config.toml
model = "autoregressive pixel model"
activation = "squared_relu"
head_dim = 32
parallel_block = false
inner_norm = false
tie_embeddings = false
init = "kaiming_normal"
eps = 1e-06
ema_decay = 0.995
batch_size = 64
lr_schedule = "constant"
Rows from block 2 of a small autoregressive pixel model, named by matrix and row number. Rows with one number belong to one neuron. Each number is 128 + 24 x the weight over its row's rms, rounded and kept within 0 to 255. All counts start at 0. After the name is the row's rms in percent of the matrix's.
After each neuron's rows are labels from the 100 images, of 14976, where the neuron reaches its highest value: "strongest on" is what is common among them. Only what is clearly more common there than usual is listed. The data: retinal OCT scans (Kermany 2017). In brackets: how many of the 100.
# fc1: MLP up (model.blocks.2.mlp.fc1.weight, 1280x320), inputs 256-319
# fc2: MLP down (model.blocks.2.mlp.fc2.weight, 320x1280, transposed), outputs 256-319

fc1.357 115 [146 146 105 118 180 127 103 100 140 132 155 120 152 138 110 147 128 109 133  92  66 119 126 157 158 135 135 159 141 117 139 111 107 129 130 119 134 156 163 123 129 149 195 146 100  81 106 123  87 124 118 137 115 115  97 135  80 153 157 119  75 139 126 116]
fc2.357 116 [146 116 109 112 137 120 109 170 146 129  98 116  99 156 145 103  99 111 162 150 106 117 138 114 155 142 126 155 146 113 139 128  97 132 145 118 122 125 122 142 136 119 123  94 130 112 139 133 156 138 105 115 152 100 133 136 126 162  83 161 126 157 111 151]
strongest on: finding: normal (92)

fc1.271 106 [123 146 118 127 133 193  96  97 144 128 123 128  94 119  82 138 137 113 150 124 135 140 108 126 110 123 103 141 125 118 122  90 129  76 115 103 108 110 125  98  93  78 171 113 117 132 144 124 167 121 120 130 102 148 151 125 129 155 110 114 145 104 147 127]
fc2.271 110 [119 125 100 202 136 152 125 146 126 153 147 151 114 102 110 131 100 156 105 107 108 109 130 117  95 120 132 175 126 122 137 127 196  94 102 109 130  94 105 151  95 146 119 126  89 147 123 118 164 128 142 103 137 117 115 155 120 151 155  79 139 121 110 112]
strongest on: finding: diabetic macular edema (67)

fc1.199 107 [153 185 112 147 157 146 124  99 116 138 167 141 111 144 113 127  87 129 108 101  54 162 119 141 130 172 137 161 218 130 139 119  92 178 140 145 173 191 123  82 125 127 151 135 115 103  87 108  91 144 104 120  92 147 135 137  91 152 131 151 115 133 124  85]
fc2.199 109 [136 109 128 117 134 118 152 113 161 142 107 120 118 144 145  96 120 127 148 109 140 159 141 122 127 117 118 144 132 107 134 117  96 113 140 118 122  74 133 139 148 126  85  98 140  99 134 123 108  96 103 127 175 117 112 188 108 110 104 194 191 147 124 142]
strongest on: finding: normal (94)

fc1.549 091 [113 118 120 156 126  97 135 145 137 119 143 112 131 131  88  97 154 152 131 129 129 154 165 129 149 114 107 142 132 126 142 116 142  94 111 126 147 148 135 127 133 132 118 152 130  82 102 146 148 142 170 134 125  81 131 141 115 167 188  76 114 105 185 120]
fc2.549 090 [119 158 153 118 112 124  94 100 106 127 143 196 130 128 146 135 138 149 163 112 147 106  89 124 137  97 123 163 109 168 118 136 149 128 154 122  99  94 149 136 128  76 136 158  97 121 175 120 133 124 134 110 131 140 121 121 129 142 116 139 175 178 132 142]
strongest on: finding: diabetic macular edema (50)

fc1.738 078 [148 109 114 113 146 149 134 117 106 107  79 107 130 115 123  87 133 126 123 135 134 141  96 133 146  95 148 136 107 136 136 110 145 173 123 111  94 151 119 139  92 127 153 160 132 117 101 137 130 131 138 100 129 118 100 113 106 159 134 100  82 124 133 132]
fc2.738 072 [118  78 123 135 144 169 151 165 122 111 119  99 120 124 146  90 134 112 206 127 122 163 151 158 163 145  99 139 150 126 111 140  99  79 107 111 138 125 108 112 127 164 108 123 135 101 109 112 118 134 125 132 155 149 168 179 120 142 123 126 117 123  94 149]
strongest on: finding: diabetic macular edema (50)

fc1.418 103 [114 128 162 125 159 123  84 169  69 133 139 141 139  96 162 133 125 140 113 124 132 111 129 141 146 133 177 127  93 184 137 120 153 120 117 109 141 151 123 138 124  74 102 125  66 142 128 157 151 135 151 120 149 116 101  95  86 125  98  91  93 105 124 112]
fc2.418 105 [125 115 161 162 124 144 186 108 133 114 157 124 103 135 120 106 149 146  95 144 151 154 142 136 115 143 151 113  75 103 158  82 101  85  98 149 119  98 164 100 149 122 177 129 150 165 100 120  96 154 176 140 135 127 126  97 124 141 124 125 119 121 158 136]
strongest on: finding: drusen (26)

fc1.558 118 [104 108 132  85  99 142 148  98  78 167 143  97 127 171 120 124 120 103 135 142  81 122 112 121 130 134 116 125 164 127 113 120 112 172 130  98 155 155 192 126  72 124 181 101 133 113 133 122 103 111 126 107 109  99 126 152 115 134 132 115 104 122 127 150]
fc2.558 121 [130 106 111 123 139 154  86 130 123 139 114 135 112 107 128  99 119 140 148 112 133 107 103 104 125  96  99 134 122 127 147 112 117 167 127 156 148 109 121  89 124 130 146  97 152  94 145 112 101 107 140  99 170 117 136 143 117 101 124 163 161 149 100 115]
strongest on: finding: normal (93)

fc1.585 112 [110 120 135 107 159 153 179 115 146  90 143 174 106 123 131 156 128 126 135 141  98 132 150 138 120 134 170 135 128 109 151  88  93 168  74 113 142 127 128 162 102 121 107 145  83 121 145 141 127 130 134 133 111 118  99 146 123 105 147 121  64 120 163 130]
fc2.585 109 [151 138 123 145 114  93 114 125 102  98 130 152 128 137 175 125 109 148 130 158 160 112 142 144 146 105 127 106 148 153 153 126 140 133 123 150 130 138 113  95  69 124 144 144 116 124 103 146 133 148 159 142 133 133 171  90 122 150 143 152 141 135 143 144]
strongest on: finding: choroidal neovascularization (87)

fc1.630 103 [155 162 107 126 149 140 170 170 144 163 150 116 124 136 112 150 122 127 114 163 122 113  91 141 108 151 125 119 170 114 137 162 130 113 145 117  95 106 129 108 115 150 174 153 133 188  89 126 114 130  92 121  90 150 108 114 105 137 129 123 119 104 144 132]
fc2.630 105 [117 142 125  76 157 151 124  88 122 130 153 127 137 122 139 110 125 104 180 131  99 131 114 116 115 138 115  89 126 127 132 155 120 131 146 129 141 126 117 145 146  92 119 105 123  90 143 129  83 151 104 120  87 146 115 182 118  86 121 160 158 126 132 147]
strongest on: finding: choroidal neovascularization (99)

fc1.288 111 [126 109 128 130 169 135 151 124 119 142 149 167  87 143 126  87  70 157 125 113 132 108 106 117 128 158 141 137 129 164 143 128 112 164  83 125 144 153 119 139  47 112 136 124 114 116 109 177 130 142  97  93 148 117 134  75  90 138 107 147 117 154 177 124]
fc2.288 109 [114 150  91 112 125 124 123 104 133 194 117 158  87  99 123 138 105 136 135  64 150 181 115 111 125 153 128 140 150 161 114 177 159 137 131 151 108 155 116 124 115 145 167 103 149 125 100 108  96 113 130 116 128 144 135 148  96 138 135 127 147 109 123  98]
strongest on: finding: diabetic macular edema (49)

fc1.259 105 [129 161 120 100 165 113 141 156 145 122 106 125 112 118 141 145 112 114  94 151 102 156 132 138 128 141 136 116 115 113 154 118 119 139  99 138 118  93 132 145  91 142 112 128  81 110 167 173 135 128 119 138 139 137 102 102 118  96 154 141 113  85 122 109]
fc2.259 102 [118 123 109 134 126 126 144 163 160 117 142 178 128 109 185 138 135 131 103 132 138 124 116 134 125 111 124  91 127 163 144 158 118 134  90 153 132 114  80  93 102 134 139 151 114 160 104 115  88 127 156 101 148 109 121 126 123 129 111 162 116 125 109 132]
strongest on: finding: choroidal neovascularization (73)

fc1.383 116 [145 157 108 153 111 113 146 122 124 162 100 142 112 114 104 107 133 136 112 152 118 154 115 132 139 109 146  91 121 152 148 102  93 157 122  94 130 150 100 100 100 109 135 140 105 138 107 137 174 196 101 127 129 137 158 114 136 163 126 152 140  95 108  97]
fc2.383 117 [124 138 121 142  67  96 140 161 129 140 165 121 105 128 153 157 104 127 130 158 133 154 137 154 128 116 133  86 144 108 153 140 119 127 148  84 139 110  92 108 115 126 121 106 142 124 154 122  87  95 121 169 116 130 136  88 194 173 135 158 120 150 105 124]
strongest on: finding: normal (84)

fc1.600 104 [129 165 153 147 143 119 177 155 133 159 122 128 137  50 118  83 131 156 117 139  39 155  73 165 146 142 144 113 144 155 133 118 137 173 127 146 131 152 126 137  90  89 124 132  88 137 138 118 140 129 106 127 121 125 160 108 141 125 109 174 118  96 133  90]
fc2.600 094 [177 149 115 119 100 115 127 120 149 159 137 127 128 125 122 166 117 115 134 110 153 132 124 156 116 140 164 121 164 142 149 177 140 173 163 106 148  57  91  99  55  76 106 110 108 130  90 135 110 146  97 154 151 144 117 111 210 132 150 154 111 119 135 129]
strongest on: finding: normal (89)

fc1.242 118 [103 165 152  93 132 138 120 119  63 109 122 182 186 133  86 159 139  82 120 156 106 135 163 121 147 136 125 116  99 133 143 126 142 170 166 103 133 150 191  78 145 110 117 139 146 108 139 127 151 107 130 134 128 143  94 146 101 147 153 134 151 131 117  78]
fc2.242 119 [153 106 125 122 124 116 122 142  94 136 131 109 149 103 122 127 115  83 149 106 135  72 130 122 141 123 137 143 114  71 140 170 182 173 103  99 143 150  90 116 127  77 102 112 138  82 125 125  76 118 127 129 163 131  92 102 134  96  97 137 103 148 133 143]
strongest on: finding: normal (88)

fc1.551 108 [150 177 113  98 138 129 123 159 131 111 117 169 134 122 109 163  92 112 120 139 128 148 170 113 124 144 125  95 114 102 152 124 116 103 134 130 137 139 129 153 131 158  94 116 115 130 154 138 109 159 111 142 142 114  62 128 143 128 178 124 113 120 178 114]
fc2.551 106 [146  80 145 125 143 150 124  97 127 144 153 131 166 122 121 105 129 153 147 134 114 150 147 157 137 132 107  98 129 113 154 100  83 117 121 139 182 137 140 100 172 107 105 151 153 117 149 129 110 136 155 174 160 176 146 122  79 128 139 108 142 137 120 151]
strongest on: finding: choroidal neovascularization (81)

fc1.229 102 [121 112 115 147 164 158 114 121 159 105 131 110 143 120 163 101 144 147 106 118 101 122 145 136 138 125 124 124 134 126 142 112  97  81 140 154 110 136 124 133  93 142 147 167  91 103 137 135 106 124  96 134 115 133 123 142  75 143 153 125 112  98 127 102]
fc2.229 103 [ 43 128  85 128 163  99 141 151 161 131  99 109 127 107 162 126 105 133 154 131 128 135  65 120 130 142 114 111 120 118 126 156 129 155 128  98 129 124 104 117 124 105 100 102 104 107  96 117  89 108 138 146 142 110 110 145  92  94  88 175 106 148 129 128]
strongest on: finding: choroidal neovascularization (69)

fc1.412 096 [143 103 171 113 168 118 128 107 132 103  99 121 115 134 111  90 167 167 128 150 106  94 119 144 165 109 164 122 121 150 100 135 144 100  98 146 142 159 131 160 122 143 199 138 129 151 149 149 120 123 153 113 147 102 118 130  94 139 167 143 106 106 184 137]
fc2.412 092 [156 149 112  91 120 150  80  96 107 140 125 140 110 103 118 101 129 132 134 121 101 147 112 136 138 144 117 153 143  97 122  96  74 105 109 156 139 147 101 175 135 138 118 162 153 105 157 122 112 158 144 150 103 136 135 101 105 137 149 131 156 164 129 147]
strongest on: finding: choroidal neovascularization (90)

fc1.309 089 [146 106 135 130 140 109 134 136 141  99 148 153 118 140 136 144 132 147  75 133 132 125 138 129 134 107 114 155 137 174 105  81 104 131 140 150 120  95 141 145 111 159 152 125 130 160 124 145 164 159 178  99 106  76 150 117 109 150 164 134 163  99 185  96]
fc2.309 085 [ 99 143 108 119 134 165 147 182 130 118 111 100 142 108 101 161 127 148 130 152  83  98 155 116 122 185 132 125 134 115 168 166 125 139 184 120 141 138 107 148  63 123 115 106 102 126 122 138 135 154 122 181 124 104 131 104 158  98 148 108 108  95 106  81]
strongest on: finding: choroidal neovascularization (69)

fc1.509 107 [126 146 136 136 115  94 120 143 139 132 100 113  79 137 106 125 131 130 148 131 128 176 118 138 166 130 126 102 120 111 118 128 151  93 120 140 120 139 110 184 134 137 106 107 129 158 115 131 150 145 172 140 113 134 107  96 156 106 121 142  84 112 134 145]
fc2.509 106 [137 126 119  89 134 129 140 142 120 155 154 121 149 153  99 113 138 103 120  78 129 130 146  82  95 157 109 140 122 124 131 144 116 103 118 144 134 137 117 111 127 121  83 128 106 113 118 162 109 103 120 184 150 121  91 137 125 107 126 115 174 128  96 138]
strongest on: finding: normal (84)

fc1.388 057 [138 145 158  93 155 116 123 117 141 118 138 115 128 107 153 124 137 130 145 175  91 101 122 131 156 133 157 100 112 120 127  81 130 160 123 142  63 203 126 143 112  95 157 176  95 119 104 125 125 129 112 108  83 109 137 152 118 120 144  91  95 123 191 112]
fc2.388 055 [127 132 147 135 140 121 113 143 169 110 162 111 152 137  94 132 165 135 155 128 137 121 132 116 154 127 127 143 115 124 106  66 106 132 152 183  90 145 106 110 107 130 149 152 137 160 160 135 136 127 102 102 101 145 139 161 107 101 139 159 133 142 129 118]
strongest on: finding: normal (83)

fc1.765 111 [132 125 157 138 139 128  95 187  82 130 104 119 153 163 140 106 160 159  86 154 146  96 114 119 110 110 146 107  98 155 129 155 149  93 125 100 120 145 142 169  78  62 158 132  65 159  95 140 134 122 147 126 165 129 153 112 101 132 146 167 150 140 146 125]
fc2.765 115 [151 119 146 108 142 163 134 138 140  99  99 130 157 162 114  67 137 140 132 140 141 121 165 121 142  97 134 136 162  87 151  66  80 124 108 142  79 139 153 121 145 179 136 132 150 171 109 141 116 178 161 180 104 122 166 137  99 140 105 126 124 121 156 141]
strongest on: finding: choroidal neovascularization (75); finding: drusen (25)

fc1.321 129 [117  94 118 140 139 140 123 116 125 106 132  95 141 140  99 133 139 166 138 119 140 137 116 161 146 106 152  95 130 127 112 134 157 129 112 113 157 102 124 125 178 106 112 160 102 123 148 118 155 126 148 104 103 145 143  43 117 177 171 121 115 138 142 141]
fc2.321 122 [127 127 143 104 120 104 137 168 112 110 103 115  92 121 117 129 124 120 160 150 165 188 110  92 150 125 123  90 132 120 108 156 112 141 107 127 134  95 101  88 126 119 132 134 101 121 110 119 122 146 155 123 145 113 142 123 123 146 135 121 113 120 144 141]
strongest on: finding: normal (79)

fc1.109 112 [170  92 168  87 121 193 142 145  79 117 141 114 117 101  78  91 119 128 149 130 132 103 110 150 121 162 122 158 120 143 119 157 153 138 128 131 142 133 126 127 143  87 126 114 137 174 122 136 120 161 167 104 131 146  88  56 116 116 142 115 146 116 114 140]
fc2.109 113 [ 85 145 144  96 123  91 128 132 110 138 103 125 130 166 113 131  96 135 186 134  88  85 146 141 166 121 158 119 155 136  97 140 145 111 105 113 140 159 136 126 136 129 127  91 131 127 146 131 118 143 128 123 165 118 122 133 109  72  87 154 108 135 118 121]
strongest on: finding: choroidal neovascularization (62)

fc1.468 106 [ 84 126 127 138 116 134 156 155 135 112  91 155 111 172 132 116 146 155 130 138 147 110 144 151  88 125 135  94 126 133 126 111 132 148 111  79 135 108 172 102 134 136 172 123 131 193 119 119 196 142 140 106 188 167 146  61 131 163 141 138 143 157 129 100]
fc2.468 108 [136 104 142 100 112 111 167 144 159 127 128 166 134 132 157 104 187 130 139 102 139 142 100 119 132 133 135 101 152 161 138 120 103 162 149  88 110 133 180 133 140 132 136 139 141 177  99 144 163 104 146 125 111 141 136  65 124 120  95 113 130 100 143 147]
strongest on: finding: normal (94)

fc1.495 114 [144 144 137  98 121 134 107 149 120  60  93 126 178  85 139 107 106 136 145 145 153 132 142  92 191 127 145  80 118 152 101 144 141 130 126 140 125 116 114 153 156 122 157 112  97 153 162 131 110 137 119 142 164 111 101 138 125 141 143 126 146 131 115 146]
fc2.495 113 [152 111 142  93  98 131 143 129 150 113 136 150 126 114 163 100 119 112 159 101 155 138 123 142 133 151 185 143 176 126 102 151 122  98  93 117  89 148 101 146 131 126 136 143 131 133 128 105 151 127 112 170 115 126 110 123 154 152 113 138 112 182 144 120]
strongest on: finding: choroidal neovascularization (68); finding: diabetic macular edema (31)

fc1.99 030 [113 130 153 155 132  89 147 116 105 102 144 112 114 170 129  88 162  96  75 121 130 119 135 145 147 134 144 142 165 179 130 168 162 107 139 158 138 141 121 136 113 113 177 121  94 111 104 129 132  97 141 113 110  99 139 148 108 200 156 154 119 110 136 125]
fc2.99 026 [170 160 152 132 107  94 126 146  92 116 116 117 110 107 156 171 127 114 157 114 146 134 132 123 165 114 158  99 114 128 127 155 122 104 168 121 137 108 124 108 142 137 123 111 131 109 111 128 115 136 112 158 163  93 108 115 165 143 116 132 107 135  87 161]
strongest on: finding: diabetic macular edema (28)

fc1.701 116 [154 129 150 111  95 106 127 123 138 155 146 126 173 146 112 136  95 159 106 114 114 118 129 137 176 125 123 166 158 118 127 103 111 104 132 152 175 129 129 108 107 107 147 172 128  87 129 181 100 134 168 137  98  78 118 123 142 156 107  97 136 138 133 164]
fc2.701 120 [ 86 117 113 156 125  95 116  62 100 158 109 164  87 145 120 137 157 136 114  95 131 165  99 127 121 115 143 123 109 174 130 175 172 134  82 117 144 108 141 135 144  74 123 142 122 139 127 136 126 121 163 118 169 161 112 100 118 141 121 148 121 111 153 157]
strongest on: finding: choroidal neovascularization (61)

fc1.754 070 [144  92 150 139 113 132 110 105 104  94 114 131 128 128 148 135 168 121 117 117 158 127 143 132 103 132 143 116 121 148 119 145 150 142 127 106  93 129 148 152 125 134 142 127 125 122  57 138 157 119 135 134 133 126 117 135 124 137 153 113 100 113 141 108]
fc2.754 075 [162 157 108 108  83  84  80 140 150 113 148 118 117 138 132 167 123 133 137  78 133 140 134 137 113 138 138 138 122 108 107 154  94 111 129 110  82 127 119 132 127 138 106 139 174 128 132 104 116 106 107 142 122 102 101 140 170 120  89  88 123 150  83 134]
strongest on: finding: diabetic macular edema (51)

fc1.458 107 [152 157 131 143 155 155 122 113 150 130 135 123 111 169 137 142 136 105 117 157  96 107 111  93  97 165 141 101 141 136  98  95 118 102 112 138 110 155 115 118 130  93 106 135 113  93 144 115  90 112 136  69  92 119 115 130 124  98 112 109 111 107 151 168]
fc2.458 113 [143 121 156 154 122 122 146  90 154 133 146 179 158 137  93 114 153 122 151 149 126 108 139 149 132 140  92 132 183 125  90 127 135 127  99 162 102 164 158 116 122 122 115 122 133 120 125 119 118  98 130 133 128 153 133 117 135 144  93 116 141 136 125 111]
strongest on: finding: choroidal neovascularization (82)

fc1.85 112 [113  97 130 111  95 160 101 120  97 109 139 161 123 160  87 130  88 147 121 153 136  59 118 154 103 138 119 123 102 143 129  79  98 139  98 160 121 144 179 121 142 121 147 130 151 174 153 117 129 155 158 112 124 152 106 128 160 128 129 141 140 119 130 107]
fc2.85 112 [129 146 141 154 138 110 127 152 147 162 100 152 130 118  96 119 142 114 170 144  76 158 153 120 167 150 105 121 141  95 115 141  91 100 109 154 156 157 156 121 114 148  79 113 124 114 136 147  99 159 130 135 130 139 142 110 150 124 147 145  81 118 126 149]
strongest on: finding: normal (81)

fc1.46 108 [147 110 164 156 130 111  91 157  94 164 104 129 107 109 158 136 146  86 129 178 140 118 137 112 166 133 104  74 121 201 130 111 126 127 115 106 108 152 147 127 112 134 129 153 143 137 151 107 108 156 177  42 130 117 169 115 124 107 116 122 137 132 121 125]
fc2.46 108 [ 94 124  87 136 141 148  97 156 139 124 113 101 113 121 148 134 134 107 140 128 109 125 121 125 136 124 126 146 140  97 130 126 146 128 166 100  84 126  86 146 127 135 131 122 103 154 158 101 121 131 116  84  76 136 118 111 124 129 120 111 138 106  94 138]
strongest on: finding: normal (85)

fc1.757 072 [121 105  98 125 143 185 160 145 145  90 109 129  94 132 103  97 103 161 128 131 126 134 150 117 149 116 141 163 126 160 104 138 164 139  95 138  82 160 132 195 113  87 127 122 119 108 135 142 174 153 139 129 101 179 132 103  95 156 139 126  97  96 152 112]
fc2.757 068 [100 130 162  77  99 138 118 118  88  92 116 113 112 149 143 120 134 158 155 135 157 152 164 134 167 129  83 117 155 158 116 136 160  96 127 113 110 152 167 103 123 125  98  96 151 138 124 140 153 148 120 150 119 120 150 119 126 124  89 165 127 153 112 118]
strongest on: finding: diabetic macular edema (34)

fc1.64 123 [ 90  97 126 125 137 155 116 130 104 128 108  84 163 143  85 126 134 172 145 150 144 110 108 154 147  94 153  98 115 107 113 141 184 102 133 102 125 125 147 131 155 106 115 160  92 123 148 118 151 133 167 108 100 132 132  59 121 172 167 137 135 138 142 132]
fc2.64 120 [113 135 129 109 117 114 137 165 126  93  87 107  98 143 103 128 144 103 169 140 164 164 110 127 136 103 116 104 116 118 107 180 123 112 106 134 134 106 105 116 123 138 117 129  93 148 101 125 126 140 174 102 138 135 132 124 128 133 155 120 120 149 142 150]
strongest on: finding: normal (84)

fc1.135 121 [155 120 165 129 129 131 177 117 153 137 133 152 136 148 130  95 151 146  62 105 108 119 107 135 120 124 151 157 135 188 118 144 139  88 103  92 131 193 183 113 124 174 124 210 131 167  96 115 116 127 140  71 113 123 138  92 112 168 126 164 105 109 145 140]
fc2.135 120 [145  97 113 135 138 137 152  77 143 144 129 121 147 151 128 119 172 151 113 118 150  96 105 129 123 105 137 151 118 118 130 110 153  48 103 168 152 146 106 174 166 161 121 124 124 154 119 145 168 172 134 144 103 115  94 143 131 145 154 116 153 135 153 158]
strongest on: finding: choroidal neovascularization (62); finding: diabetic macular edema (33)